config = dict(
    arch='vit',
    model='multi-label image tagger',
    residual_init='scaled_by_depth',
    orthogonalizer='newton_schulz_5',
)
Rows from block 2, named by matrix and row number. Rows with one number belong to one attention dimension. Each number is 500 + 50 x the weight over the matrix's rms, rounded and kept within 0 to 999. All counts start at 0. Numbers have three digits each.
# q: attention query (model.blocks.2.attn.q.weight, 192x192), inputs 96-143
# k: attention key (model.blocks.2.attn.k.weight, 192x192), inputs 96-143
q.28:472483531500516499542413497498509470479518499541523456468490562437428508472514531550500478451454589484460479494499524536505540450471449512555521
q.29:480497504600447426542428428430467524470497457492498514410574566457434458524451501502516426510482453491517450587539430549472554578499465530494565
q.30:503485538528430510544438367536411541398543478550508524623479518529511530459512480475484542449467543511545475526475565402465554624538506458465435
q.31:603505526408622496522652510455497425538459483439508435458509533447455554500428439504543462543488468442469497526497443582491512416389505536585448
q.32:460527555544404466486545482532471527511475415481475461474501425475534605541490498487485483517502521481584627451504495552541535550501456488570498
q.33:492519476491481523487510510499490517516427548483504490439546464534465515495501525485581495512478541517454536463530500532516536583540490489463558
q.34:546463417476529557556470529548457462438451477457469460455507609561442462470497490448496471543494589546524553464455530529528479464526514524550505
q.35:455477503572608467514508581500509506408538553520541465495546651554503473554450469492471555532507507409468478476544485513484485429558528411502521
q.36:519392601524517438425553516573493550496430502485517517527529513578539458505528468454505526547517520551387441474559475454475422510511570510469518
q.37:542512564477564501494514445527472600445523561540439479397417358532531539514637513469555499536488466480460540510458570476511551471481521494455470
q.38:507531495506521575496515560498482513550584413500518517488459420424506461485437589443474530493463501585492498566481453439406477471425477408522459
q.39:559485541508479509558441596455465413550482582489524548511529450439467516462475493557520452528559463615435501427501564548482444510563545473460582
q.40:569476512390534494453533446431523528550521515432527476446491497568494443510506497553498457610530507524554462566474482446531465518446510550593500
q.41:537485428488500490528519435492549533533519472498526531504522582455539424488462565576516528474502546515498565600499436554462463480458564496506565
q.42:455456498442462472557590528508464457430472445464483584553543520573530561499487495459502516475440486456463546544467486545487479510452523555501483
q.43:474467494563541511593510482497470516485498533531459590416515540482522494499511510508587568446586499582498375489488532522540528555510475483443608
q.44:388456534517474482452495448548446462442449521498448524530530486516528437520468529505401620581369567471522463566519496394541412566531399381553501
q.45:443491523545571456481536486472402513542493570444494466519482560445522421542600435535462555547572477496615524478510468547454570442586604496367568
q.46:479494482494493524565464514521495561485492527536456514515523532477580478504472465595535438504471531528556462482516493496485446545564434497513476
q.47:551497587475499560532486472457503521495530476548425475478482479477539586432504492540515594492503413472509546544471524510498446488503471483569478
q.48:502453477538543507636519498603445505499522415411499415505503532491475488466571544422503462478515554520577415478498493526528614602570528570410408
q.49:461528477448479454458511491551570610465503529523400471430476440507514521518526565528522430522527435496549522523523493460511461442465425560438460
q.50:534538427444504517556428542460506478565638534481455527611502532543531492450520389525484537508571469471521555585520516469512485531464583514459517
q.51:464474526546449426480480519530456468536421485470494471474555431453440486522520455504491506433488598548505402532510531475495522602526390521542438
q.52:505508434495523490470429527519528564459523470581434500506372498480498505504608445464523503451455484471474496544536528411523519471497557578454471
q.53:480489473456553539468453568500599472540458466489534463470521541511570519452479449511452537570540445511500482459519579554518505530476485436507407
q.54:455548473466526504511508518484515463543501452508540590544548473527497475462505468495457551554503400475529524565466523535495539494424429473525470
q.55:471456494496531548465569485516482430566531403549531534585547564533543447504509422475435512482434455522531480554498461447460488469410539498443480
q.56:453590467526458483393470500581461544496501479434557505523450486488518462375519521506547462525541569486517452478522463492500500524506465566461562
q.57:517494551469471491490470566514500464515483556499566533579537456462524485504476434490482551443600434453499549511477563459533510547495506467440563
q.58:543549497545532530494477566507503520641521478527448455505440486507504486550469550485451545507409557551512489477457450453595477482577501495502467
q.59:559452507461482491520525532504509472544535423573596479457473533483492554551484544544511517483497571497358567357603491512421414468478503474557476
q.60:536473529541412435561485435461548530456489487436563540545511488506553543466450533519512534528529559633510486404488458546502488589490498555474547
q.61:419478532567527466411540505449572497470514532535612525517485473557497392452481456508588436448546432458532522500504570482477595563489460572501433
q.62:488518457494459516518456480467502452482442509589468481526502561440571500455511512545529474509485466480443421479520453534513496558506556510506487
q.63:529471491429454548521468491530613526510561517545523534501443464455546531504488527479470455535456505483568455510471506402585432419501466576503452
q.64:562486424501454453477463491452520485510530497517482534550488518506550467541557540489474520475543450440605501497459517557446418439423499517454511
q.65:574453489490524472499508460608597521485415539514367520548504454481458547530533488521504482465457604573430590503444437551523380543500411454492550
q.66:490413510446462495501487505603598515378491487508417548541545472490407560526565518503478563561542578490601454539432458419557539500449438525519487
q.67:540582457383495506410503483436512525588469427518451501578552515524564488513460495628455473430552582456540457398461500473508492476501457542496463
q.68:508497497577442564384522518457512548535470481501503562566527505493586481496476497551496447477485445550499626424526506460467468522475530473509461
q.69:565510557540524605466540407577481474504456489425523458544532513502450491460544413476554542514490548449544520625529510562542457443524516549501496
q.70:484457528476544481517470505479606497506457523538498432410523505430528523569495499515504434473398412483507505575504518563444489523504517476580423
q.71:482496512470444514529480521472521548491576496520515493379547446487479511524450459569545545488493420564519529610444445492418507566510503478529600
q.72:523452473543491504546454565577518554544460479489456462526378482503544495505514550541508464500553490439525545513462484438506471479532495506493506
q.73:496538488446511528455487576526464466535526515534511526536503592556525542562518576522477477473463507462391579512363481450516432380514582493433423
q.74:524344408503541529529542531458431446528566572434551434545535517450513523448498505533421530567514518462495548515470526440513432446500504577451443
q.75:590507624487514539462425434493490474499449513505533507543490498461521476385513529492516503571419579453443457503476560437564453515524546468531466
q.76:482487496479472510536514541479469565522461483492466424404406554556543558443455606529561425529488484498495538429486496522480509537509497538546513
q.77:502516563596513565495631538558464536497530480373415583528450556517455515531457546477376527480498426509521508453538427611437601445452482544574533
q.78:535538498434516469542494583479589446456558548504513446488507534455492459502492503501471383540466519568498448393488489482427505581574534474503576
q.79:497496537554500436550534502487512493487459505502506534490510486581581465480544506463570524481556438473591443456546494523544415440534498526503444
q.80:398497469472564604418525468455446477424559403490608409498561499413504504509500514532530551574529439509444515452688514527479522531429579459505427
q.81:485532493538446522568502444407499467523509499540499548617527439483531501373463520418538457534475477470530538526458511351516456478521492539472471
q.82:517544502439438493479503504517461465504496488460485398526559526460427462467434491513519546372596393508366449518519591569451530500638487463512529
q.83:518550426516519452473571525528572499481489568515499426463550570529499494491533504390558493485526454506537486461521541449524486503531482496461586
q.84:441463484431442454469437545564475554491566571495544382442580539445419432578488461517527488459583507431480557535582551471568536493515599562470554
q.85:571541466466462333622439479492422496518565438496534440414532532532468462461494499612485516544430569464573405488463581490557476473535466471499536
q.86:523511321548507604421556507396416550529476446381449538425558507459458587467502467496504586530528369432540524502504480556508507552457400493491562
q.87:513445429479597476497465574471537531530403509576381545414435420505455558490480461511507516499546486406585474409464549525452432432516433539488504
q.88:496491578464530472530361557469394463467520447491489435440510529417518412486436590491512513463518441437424542497581490495516539541453521474503549
q.89:441565570550619522473457541433422505495536393397552461425517633494472528558492467438508634496433563553409475467516437595591548540530402423487499
q.90:486423504480540513493586554476533483432583475415477481472480485551547462597464464479483452455471458513420511473453506579451496466399505524457495
q.91:525491534541504512556520428541469527516456518529444508540522442530491498458582502516438520486478576569601476512517383502476522541569465462560523
q.92:489499496447415345545553524501526497430414556524530521524489558463535438415553544441545510531522432568491543514495552496511453383436516584572469
q.93:458468520500513524544527455497538567553498535515589506518483599531464507501582462519553445432497520460446573461493509477513545456556594425527502
q.94:464532482531551550471448428456538526551465558589470519515445495489379515516434439517514418554575707541526511541456394538577580479512428435512509
q.95:505444502492561520452604532522490449467588534549584473466458439435473496577482439451486524551548523580432472418374414634473483505564507488524590
q.96:481627525442502602518424540485523543579560509462415465533486488466526438494377511525528485558568649551526534384558492439487531541466550494543475
q.97:483485475557588498428505535573568543498428546455527492529412553522443541520580505511508491385448525487442458518530578527484558501543615516495545
q.98:450485473501387504437531492438573558537443490494483630500520507570512478540479511531452530509519606472544513482497483501454494598533483461521418
q.99:495494547463521431492625474541539460499491530469528420556548520467472529516527471483531476531465443542476510504455573474486528508542508482535461
q.100:499472566489464485487522499445527492554563520559481500545498483524472490550504498482541513531508481538571361457412499457433539517505470495428503
q.101:530461500558496404571391519451431499508568476537501539519470509457549412491468456564569483573595477480579516494498443502464510519480601500492596
q.102:483599457516491486430482555473539451522473546492605473539528492481596535432535473524467499496558412544504449453590483523517439461454544578486466
q.103:492458461511535434488565505469471544501457498425573565605441439467549495499522556561554423534505495446534535539639520453542454521439534527498524
q.104:509633502489521418502410436503467452512515511560543580408534500507472431497526533401531480501350405637393389501450513626467567509550591440543586
q.105:416516491474491488416506419545498460516487448507569433559452418437465522420421514468493594524461568518609507484567514505484441558479550507505538
q.106:566431522421451495476479561493472507475515530507516507453436561540430501539532471539494540436465532472483493553452522457540530419540460449460427
q.107:582503542528565495463460491488572513481499552478539572534517530578458564430541467509541448439467447525464463553521549481574527462530507530506432
q.108:524486540467478528567513527474515554497559490543440483451508472446520507488520571539436527571468513518529510584514431460543554515378445503441422
q.109:494536504490441538641514503516492500486570475469551474550411407575571511506515563440561564534470564533407502530511493349524567517516497480530472
q.110:436457487460552578385426494457504559546502475478488566404471485466473500547532543482538471475435536475411486528537488555562538537473477524539472
q.111:512431528499543441453551488502429420610467426453532519496465477550505519556497526408436477502557501521518485548443485478472442417428519467490498
q.112:419570486411446547433438452506471455520535487506444493519575511494485425488516555555500538422488601426526479611499562318495550452541525491462450
q.113:510535561479504403473544465583512503427488581516474577543593516480590532530474550483552458572500564522554501466510477579447489502468408564499486
q.114:497444439608478484430579485551582518472485411498513628496403484558462505531518414469508453582501465572470451492528498486539444556437548450563513
q.115:486534526525454521603449503497534494444464459545588427593498493517502524474510414585520587421506493488482512487514479554434640548504492522512493
q.116:423604570521505536521552444528391399562494527479416503527459507514428556420457517580455525478411485569445536570484549478469459550501439502528465
q.117:435502522582448571611440416610492462489506492540478485544530489433473526409513430486436443451486499514522545619553504462477565485496531556426463
q.118:537491421544555594500450512439499534520463510519507492433463533474492456529538495466489502628523577516543488470592500565494471551461480466528539
q.119:428499579579458594523431436536464516542417440581465438484500412535528543597449530545487542486562579358510528435589425450580468527530490490541448
q.120:523471566541484489495448410557433602552489495548483486457562418509520492526507523591512488409454477537472617537510492508544514525418452526467451
q.121:543558441515509512611605595566488459400533538530482522392565517463584576540519482439523462545537303524377529406459582624439492452542451550420548
q.122:427454541608526438582555493484557432485554482492405454519462509509522492570459563467449478535571515619486440451446573552498480542552503550558541
q.123:605547544453495533485512509557505527481479515506617604446441350580524491530532446538515448499497447419460432553391451455459518605494453468545566
q.124:554477458450563519540508590456467464488571514449487497556503480574491541512455478456477522469471455469563473514480463497462395474485454510481560
q.125:538457467561479436543403578503545455411492522481464506398534583580526436452542469415390553439461504414553499535525431510470448501570494444427499
q.126:497502467468493509443534411422452554534424526524584561466518523548480451480485418432409507454528447548507482454531563448517603472453502474418468
q.127:475483465471437428552509477494452445387530504546456567551495491454522492433469482381456475515501529430491459574509523458589553454502529518474487
q.128:492482604549429427472473608468363458520565510533439432389382477474511440501521508469483396433583442470573449623518499493449534490484465477489409
q.129:559433472499441493431562527504539469575498495506565477510486546556528588507470469507575542480413518522501613461602499422524440517440487437547435
q.130:518456507589534440554437535534523502471508486582533538536543577543542489451424427416505381500410426446472474501409627429500432430467509479409379
q.131:445386551474523504504517478487489430477486443478506482471530539482418478553510435603464559448541482514352541457556395575483520467469480505490513
q.132:484470508444549588421620523473518526396497462494454514497567474545416531462421482446530529462482442543436456459499443529395534612452369529563528
q.133:594456559461590516449553425444462459564539510573544481489604467590547508460556503459531449493499500436394488634504491476473452435473464511585461
q.134:513528444414473416508472554314514470508461524472515440498548501537610529446355379516494488459501584634558568497404509379454568501551539476460523
q.135:406491490457489426512548529599381589518526423476523593448486625573496534545603554471592500529449572525499579454489419495506497444518483485502505
q.136:460571506469519515521523541507462546511499496509508456471507459512511552480526490501474510540499481430435521475453509454505431494473509563438491
q.137:498514493493482558493553479537515434574523523509492497547415441564597470476538560486437355616422540478539492414481516409494528495581485506535460
q.138:474514539514546500527605533528466497516512477454502604515514517570486488493508468475465487425476435565515518585493539462535445455518578551504508
q.139:397390508500555498540537473468527541473495483416523439474536559444454553542485487527433515430506460508457568441592497681488549596485490473491564
q.140:540448458522479400497506582485559558582477529567522393498471558427481541448385521553562607490570478498613558522561526524541485442509454439500551
q.141:585483523428513485580504510508491503487480524488599524519507486575625559482508508461617522522572543488474487531471442538451488511439500463503538
q.142:412448544471583506536551468521518465556447473464555585440443428419431480565535483431413453498562620440387503505473487552531492594541399555545380
q.143:565452468548427554480535441511524517396510468525458477567476539649517456380452484540507617588586512450444513594531524484506436538511429497512470
q.144:425504528487546449481526557470559572494488515471514500421445527366477499576528513572500495560472493466509490430524519508522682463448535474576499
q.145:576491561497580561486420469527555405571476595463496531605585512500585532458478451532478498484502431478498532509557565545452386420451491460448549
q.146:518514456547503481477423466531556470503447579538482494499502514505510549566519463561580514518533558490490531474543510505495421518566547510494519
q.147:544555501584543540550446482496442499548387535479499517461588488436559491443532531520421492445445480541446447499389466455497438619538526475473597
q.148:530556431426471589563569434508509469444556532437570577468586631482380476489466379528562439514447452435345456489488488519505478510467434555526610
q.149:451448497485578533506450474415487551459582490486522537573479537525518491448572548535495432470591426540495524526514558443525550569454474569470475
q.150:535597449584486483490477502465544530451618574501447588472523506533503515546519453544474496527517399494488534545556514604472527472453524486441503
q.151:530512465540511528497474476464580496494604397490452424439456566431474518526477393543464491527457496485540496432455507500434539624538532387521433
k.28:420553538512534509454575482430490489519458481572472433627525499493508467521405419467468516539465479528502510426474488551516601453503477500515452
k.29:539562525394565547564561469578553593610419454454504423563430458477389532534533450617502486516536540469434559479416525393518454416478471432592438
k.30:627442427514503429473507471463433450604548446684478562491603490440512508469436588483431417478466554499545523422530557568509499495601461555567417
k.31:396520568502496413566487437411496465450439520507518500582461430426452418551533536407539473496463455511514477534549544453528489494531523454480474
k.32:499557451465531594503543495484453478519484484513451473492615466575596526435525535516572470419498551401437427569517496538501544487485484480503547
k.33:459440451506520544450507531554520460521518529504513502612479551458483553499445503611480553560493496566509522510418544512438458483426556521483454
k.34:475534586447412564488501504515520585511536411553530595548463512553451503587490500566440508612514419484493548460511517536430533546440462500499580
k.35:498574522536580436490541464446493531419519491511521518509487485462440566383516473557506560562515421471459464395545439454413448429544485625480445
k.36:452556504480379514554504513500546528506568538499563628450409443490528461547488585492494403427514443513534591453407482497473458463455543534538576
k.37:540367451539482531542473593522506459542493541454534521571596522463506519473436584550481512406461412469570522505434622538515537542489459455460457
k.38:526447438497442532549447438553553524454428519497413402470448437578556499524493450552480522492447489505481533550487428525496541565415556526484526
k.39:456435465500438583465479457501510599506482516532433550444438472596521481623567476519546483497578376546495509492520551506449516465427530524380568
k.40:521533539459481482527482475549505564503504451475542491450394549528496535544475550463513439480529553502458538515526445460575532597527469435542483
k.41:540476526444522570534492416519571405537594417445488475502420484476511506506537460453429515519507568425553536565425450393547506474491470464597537
k.42:507488446475508481575501475471515499479563503521503510509457501520433457512513549462506498626544518500494523488533570588473511521445462508508515
k.43:591557517386523440392572521521519470540488412582468493472526527564464500436487590444537550511551468456446555465501521462480480394467514428554392
k.44:565489601515525472453466548451479464434633492475506510500521442506542550468376420553472549476524501513530514501490498575494531472522585483515492
k.45:548462506557452508470519521497479438527475500558520590578527574494395532556364597519507486413479474519556505446485411407464437515531564523566555
k.46:444475516506517498481385544461558506510500566553555541429532478518570522449477389499544416458581495496491486493430521533484558447514382402509504
k.47:589406530565529499540481513572514476471460487434469602503504496575500436582473558566429463526495481493505574556480485490492565546463511527471588
k.48:537470490462479490432494571517523549592504642549463559515499532465407526617502485494526517504427498455531566393449567590477493505487514465464489
k.49:553523484506539470472395513439512485516418498384526520541484476466501558371471469397574477417478645486422532537473348494431446542535570481528438
k.50:492420570523524460521402469490458606449490524442509480449474549511557539509527620481471510459526525524582507527514509579507459506566480528578488
k.51:442482453443583541455522549428504475530542456512468459500553478510546515451466520462491532532526504559493481506444518531517469419508542492491414
k.52:454520516503535470516496609508534478444469617454562446462517435434404477548481469514492586456488517527532432468485541489485471497512491448521422
k.53:481577459582488487506533507613447621380490608422484578474520499442489506570535420448508577476521562582531499434600518491381492577568574507410443
k.54:539439539518556479532523504504473484495499562586491518430536556476569562483525475489483427458518485518501502508576529543482476518554513431604518
k.55:453472453446487499537431540423567529485564525491493526527446463470560451515452527462468474495538536448580449530504551501549458363511485501518459
k.56:591438450500536501527516574518559401513456578524460412454439455454486445412587541478429542509454494565510494484565458448576489508502500515527524
k.57:519501410530519533519561523444542461458497434548485484527523569526538579508522587546497508535558455519410517503473437471481461393489515553541400
k.58:394462485581504478449471449626418494449470553572469510470541467523514405535480479445611455457444479418583537574514411492415522601487520473453530
k.59:415532526556438433502520419568437531466530377465547459508516483459458414475540471467497439582566370448500370511513555504540470455490512476464507
k.60:505605557456528523360605437485526510495501510508505475526495523515515514423607447486435558495533573506443500517516471482462504474597418475565504
k.61:506489488432442567535547428525489508498516510507495473433505555498521500460484499615470431460462535497523490509500585588511448580592474479493497
k.62:435598399481534501454570485507463451543493469458458542426414508521503526555489446415530506529447485573496512546486498501582445464470485452499529
k.63:376499504568546487450441561471506458494493543519552509484559498459487492455415497455499532473526584573497492504569532625533505484426485527428520
k.64:516464461516395482467513577583606524462485504535520563488469517523509488541544585554458481592493411458446556444506540531493509488444500457434558
k.65:500442463458562486484505526547499394551491511523469436515491451598579455576556506477499522511465433529526595468422542490475525489439422377422510
k.66:528442574491476451442533420482449497563459609479468529546507560429522539499505453503527501547549559521474545481551555431462545555482506549549551
k.67:593417435482519490480511530509502579459462449468508553454427539561528478536407532472383486475466535515490568523538531511498495499493613567565573
k.68:477527384517562530555566557534477500458516500586518513480511452469466559469508574537511511541474461474504460452510429544509502459503548560492590
k.69:571531432531451549591541500490438527463451409475410446491599507476427546527516530536467495450482509451478422454620483519466493451556469529437454
k.70:487509447440489522519456517417503563571487467504485449406476515475473509512521498494491558452562572503517463544531518529449486514550465480457544
k.71:482530566478536525543467550463515477450527551543476515495480583460469456413498516540519468479465557504531431488557419504452456489456470578507509
k.72:515559540450566427513492415608532509445444504575544427458485438523443506490563474525448538525469456495508475517465490462453512448517576527504548
k.73:527528469540532519489554473492412533504506494512447481551527483503508545429524504454474542493534614469469522473418486521560537488504469529542539
k.74:528551436570563568452499458522561498474492487465550544524435404543448494493502485463593472423508486437481460525390451444455538418509534502553521
k.75:571543582483483501461542458591536546494496476522538454543489445542474562506506527459507453474487512565511512578623543570527501422466434439444521
k.76:470489490458476547463468475482528470520485469553556436433537472464487503492493473530549465457559469518488507538452526453521459535517459535510575
k.77:511511485525512554544501563578471547446424524488484552541474517436536535489541465526419429524497448493575575445546524403545522481511458565508542
k.78:419579497514523448542502474506478552623544440504586534488393430542576496448501546434479543577589528470560510462527501516515434482520556500511480
k.79:452461489462476550489498489492540443493446512508493481454505546445477452479487495558493467463558495500536572559577547452507604510546489484396474
k.80:406535597503635522430443524441496476545530531485533509492504552441493498588448519547519461474434525555500451531513483515538523502500526546606467
k.81:519485451387497566571472581539504554463537469566510530472416435485560467455484539452535572546463480465463461491395531526527492489497614490477551
k.82:441457608514484513477472648535432504563500416430439361542486648507500437478539486512423501471488536465571494458605496507448455439389434517465367
k.83:538501441553450544480474466460468482568435480488511528459535516506557502458431455481452485508547410446524608588457562563452499488571516619460503
k.84:408531481490498490514557513550472573511536626429450494552544407556468399545500536568496395542507416505577476455473511514500483541599484500469429
k.85:568450492467533528447492458530582555492518406538539511542492418543483403487431522483538418461434542543450625573434550553425458445550500470492457
k.86:531561591573493475525579521515549542532481606508605498466544511525473532514504513452464488513469497424484470523438433406491498616466487483575505
k.87:468420585605454533519516566465555523470476551483523512502557439490629505456503478521522458512440540567458477507487535442599429479564573459383575
k.88:408500492514418527537518533535523506540539419451477526568499379532510527519451597510487503563501421496493463512474532567562492551547489494544460
k.89:477553477456508458542634493497499497506538491483414418444542536471560484482447498504431425506500526441549479508501412444506516553488505526482462
k.90:487508473543502417574474494516539531511479429482526498500473529485476578481547474499524421454558452476514476487462463471487555495511520491481517
k.91:513466537445484556534506445474475449480469421521456547456504577584487504523526435518506528434497516527475525503571484500567440492531508503492490
k.92:528568514482544450434509525518498474548576467474516484535556485522478461465434535553475540456516526530500497448497473517417564460508461458472472
k.93:543540510496475568460431590639548576487469497537493462556493397562503479485472525463520645609531513537372523581372505586540412401538521532473458
k.94:513468398516492454566567481409464439475543607458497482439637576470484491512469516488496512556477535458483479553525507443453429528435475492537454
k.95:386448510470567528431492496509499446433524559545404522490516648417495395461533510544507480494563608517623478456531436484541559472487522455525528
k.96:446477446550549452567510420425520529469512553443464525452488424520511529564528453496489452518453462590502464533447586484524524514522460536523518
k.97:485557583501490458474596450509395476501545560490424441536553492487543493561518437520482438533459509460490487464566519575572467533447502570469498
k.98:564473477565508467487462538432527496441492448553476495515586580491508502524505499556497540530486570563451530474535493498476454517445400529573516
k.99:482581587516559470438495483467549445480492554590457442503498590464487425466485523568560553481533643490502573442533518577540469482474527571473493
k.100:472442485454388540513460518488473554454508523480545544508507591447548489416460557451545602449457615427492482520469465528499508487471536546517509
k.101:451437512513448565487472491578511502507577578501410499519601414559457500430541461493491473531484453490475461503458391444552535472560476468505463
k.102:431567514453536419435525519413456479484518511442474480482517475486535548538489499445522448476440552555557452390484531528497603375434470510528475
k.103:545558553481496466487427509482507371476518493598571479447411467627503561491529453478530505539593390482432417453485487465518536554424573479406515
k.104:411499577478586449427516549432482491526527499580432465497548604430456409528500512486540559547458638485556466423565507487467416489443454424564517
k.105:516502531505512489484499556454578504496492571516544458458395491514521462581485511602526486539451387537483458422524522465420556469517559474509460
k.106:485463382444457628452540445582528533452454543539452534591465430470511488540518475581387478406486508513528561509463450598542551481535552487478550
k.107:432475494495471553540532552477397510511507546531572510461505482482526526496489429525477589494515480471384511513438528543598483481497542413373445
k.108:505462481450493483480472430551508503489452506369585551579583581493559491532516410509455508515545462518506471587445434535513497556523476420554576
k.109:544550587510491536563476411484571463514544370533540594594468473502418583499466444428554530402577455596472474509432579526457494528418558545505432
k.110:479543463484471471583498483516508489553553506486557480451486465453506531595433472456501468467516472566466503517518454483531414563551507442533457
k.111:474534471511467513480462501498502600479538461533456484446503480492444635475481520499542495498491419493621501427511553440489618507446519534477571
k.112:473490486596402614536488507461492521573534528428494434443431388481449524531520409509548529538514430635402460569527566560523491535538444534537366
k.113:517457429561513453473558548462451462491603524491487465535550575456434442503507563483477569442501463437508565439624521450486571491469508461575535
k.114:475475628514545520478438469558506476537476477479538539539471469463454538491433524498519480449481412524491488511480402469449510568563487498577458
k.115:575499510492426454494459439446494511513427402514497397510537525453485591459540465489515502476464577461437526487527440567448435480469482621534455
k.116:600499546474580562533521471593454467550490441513579477437462518455440596495571498469483550504403465382567466553541554536482563570489528525519553
k.117:670478495423502442471461481511490474468551537480489603531459403492494500532552534485544454515579535485486529493527537491449499516523515549509465
k.118:436552450480480355533530483389527456505521524391441606556472493522465476515470540550523463519496561586475436513556487494405486544457487486516507
k.119:475543509496543471554534522421455380538498501428516520432489569567492527498464525447524495577463458477526496608548434446554423478532393497510449
k.120:575365479452468587511440471471464464461444518557535533520608443461584443503517491447483503462506459473447476521546521510483570525569525491430522
k.121:416492481558517520468480536499473572512550504488546485542498550426613388445593438500482492536473561398586592502336493521538525556550490475485581
k.122:392493529510547531529467495485506488490488549455520544501457554522581445461513569496569513476506519488514555507463468505548515510459451413503435
k.123:575465460559555503525457446610543502424555450539458578530439526533441521406461436483482608545465478496508491442547521425547439480524561403496468
k.124:552513522465448437550466502471442516503417545498499472418416523554502566467525538369508479524523516452521492520442534420521455499469560454423493
k.125:540503455524448432419477472477567492467386507478493512532485544557469489548502459576522498481604502611512455515491518484436476518586473431530492
k.126:620481429565484456516526554420462428514474452458470544532544514523443514522528530456462474485478531508475535465515508530499502525420420543556526
k.127:545483496508488452465496452536520568531486453488527517507442448531586532538468515492551533454518440507507483534496452506512482513466463458523497
k.128:504422331608459507558406413540512471538543457447606491537374499502461522654541505513533498526430507449454548458528408499485376543443535594457483
k.129:427506534507479605460424534475524496604510550579453623455460547513583571490537486483453493545588480463471528536510512394534544521512532566494536
k.130:402538528458460492527455495480490460523550534506464493465453374521587292492625565453490452690438515524477563538466584426500454571421587533526405
k.131:540470462508492502555534464531510442488420504552450445464478506510414514465394515495489530507421554503532490428470493485502452568515481549467474
k.132:528537556486450459550452515566400526522447582436495527470452583410511555523541483473555366577376531480471459503484553430539570528574443598460478
k.133:469512583460593487405403499423494499523530467530448567480508524440561527511538532487469515542492389531547510483478562425550473554433483557523421
k.134:535526406576548577468503521545467474474559491579519562524489528434565466522507502535535479471543464506515578556447369522495498556452420567466475
k.135:523470539593576549450522459433561555496545553502493492448461337569446409589521465576433483509569506468518551525393542542452441493425483615496535
k.136:554487497507580439472543475533542461540510564473461462513521566515435462477555549539567460473554512528397489484531525630462647479492432392441551
k.137:518478495505514464525533522465532425537473532443474478560530522539491532531495607482499506449631453558528455478463494562502519470500578558522470
k.138:502511436573566480460438469519585545503513469509633429541476483558566469571566465544555564530496543444519479445439552501549429483557528455532475
k.139:521609498421450439660550488503499519401363507488500585487572492539528451481511528510519471485489509546450461543526549549511485505559451496517527
k.140:437518558556491604471426469572477434490569455544485547605481503553513499464553457405536429591505487475460534419636483490501486556606502599540415
k.141:453456484457460447433506479461464530507520465475492433435477436482423528532531482484500546525582490514463546514445490544497530476458473480570475
k.142:567508564478504458483565416541424318442444459568597515511501502498472476541524557497503524468537428528411519468443504454539510506515581424456471
k.143:405466549509449427520500565540495526490455504456477443530539509506562409481493502482598526472399635453636488541473505584436488427503539547490563
k.144:548552488514441557501519452524470411493475434474549518475485534471422613491431495576454467545469516491488446393501459461508399540481559476482503
k.145:506435490526532491557489471477545432429565552456486462471482517499562376485509542559513523475521510483615583555561513510557671440546564410487394
k.146:515452474463437520498486573521418507563499451481482451557566598504508459443460429554500538436559480435495456534524492551525531523500501469523494
k.147:574539509460504506520457575505525485463552503428451500551420562560431554446424492485432642501513453406495477533520545537479472505485461454478518
k.148:391590491497556426399484590481397563582375586488425603500460402434479522459607460505463536457453451557508536577465442370482549578376595477592452
k.149:465399481479479461500453424443588496461490470459417510489493437508586489538511530487505477436486565434494553518468463631491487473592566410512483
k.150:507532494483461519583517531510457479526541527479539534505611568516456479481436468456503526461429593449569486533477533565478445498534449469563537
k.151:493484511483494496572571570533412473520487489499383545385550568464483533529430486450414476430447487643516532546455585454564537493510388576539532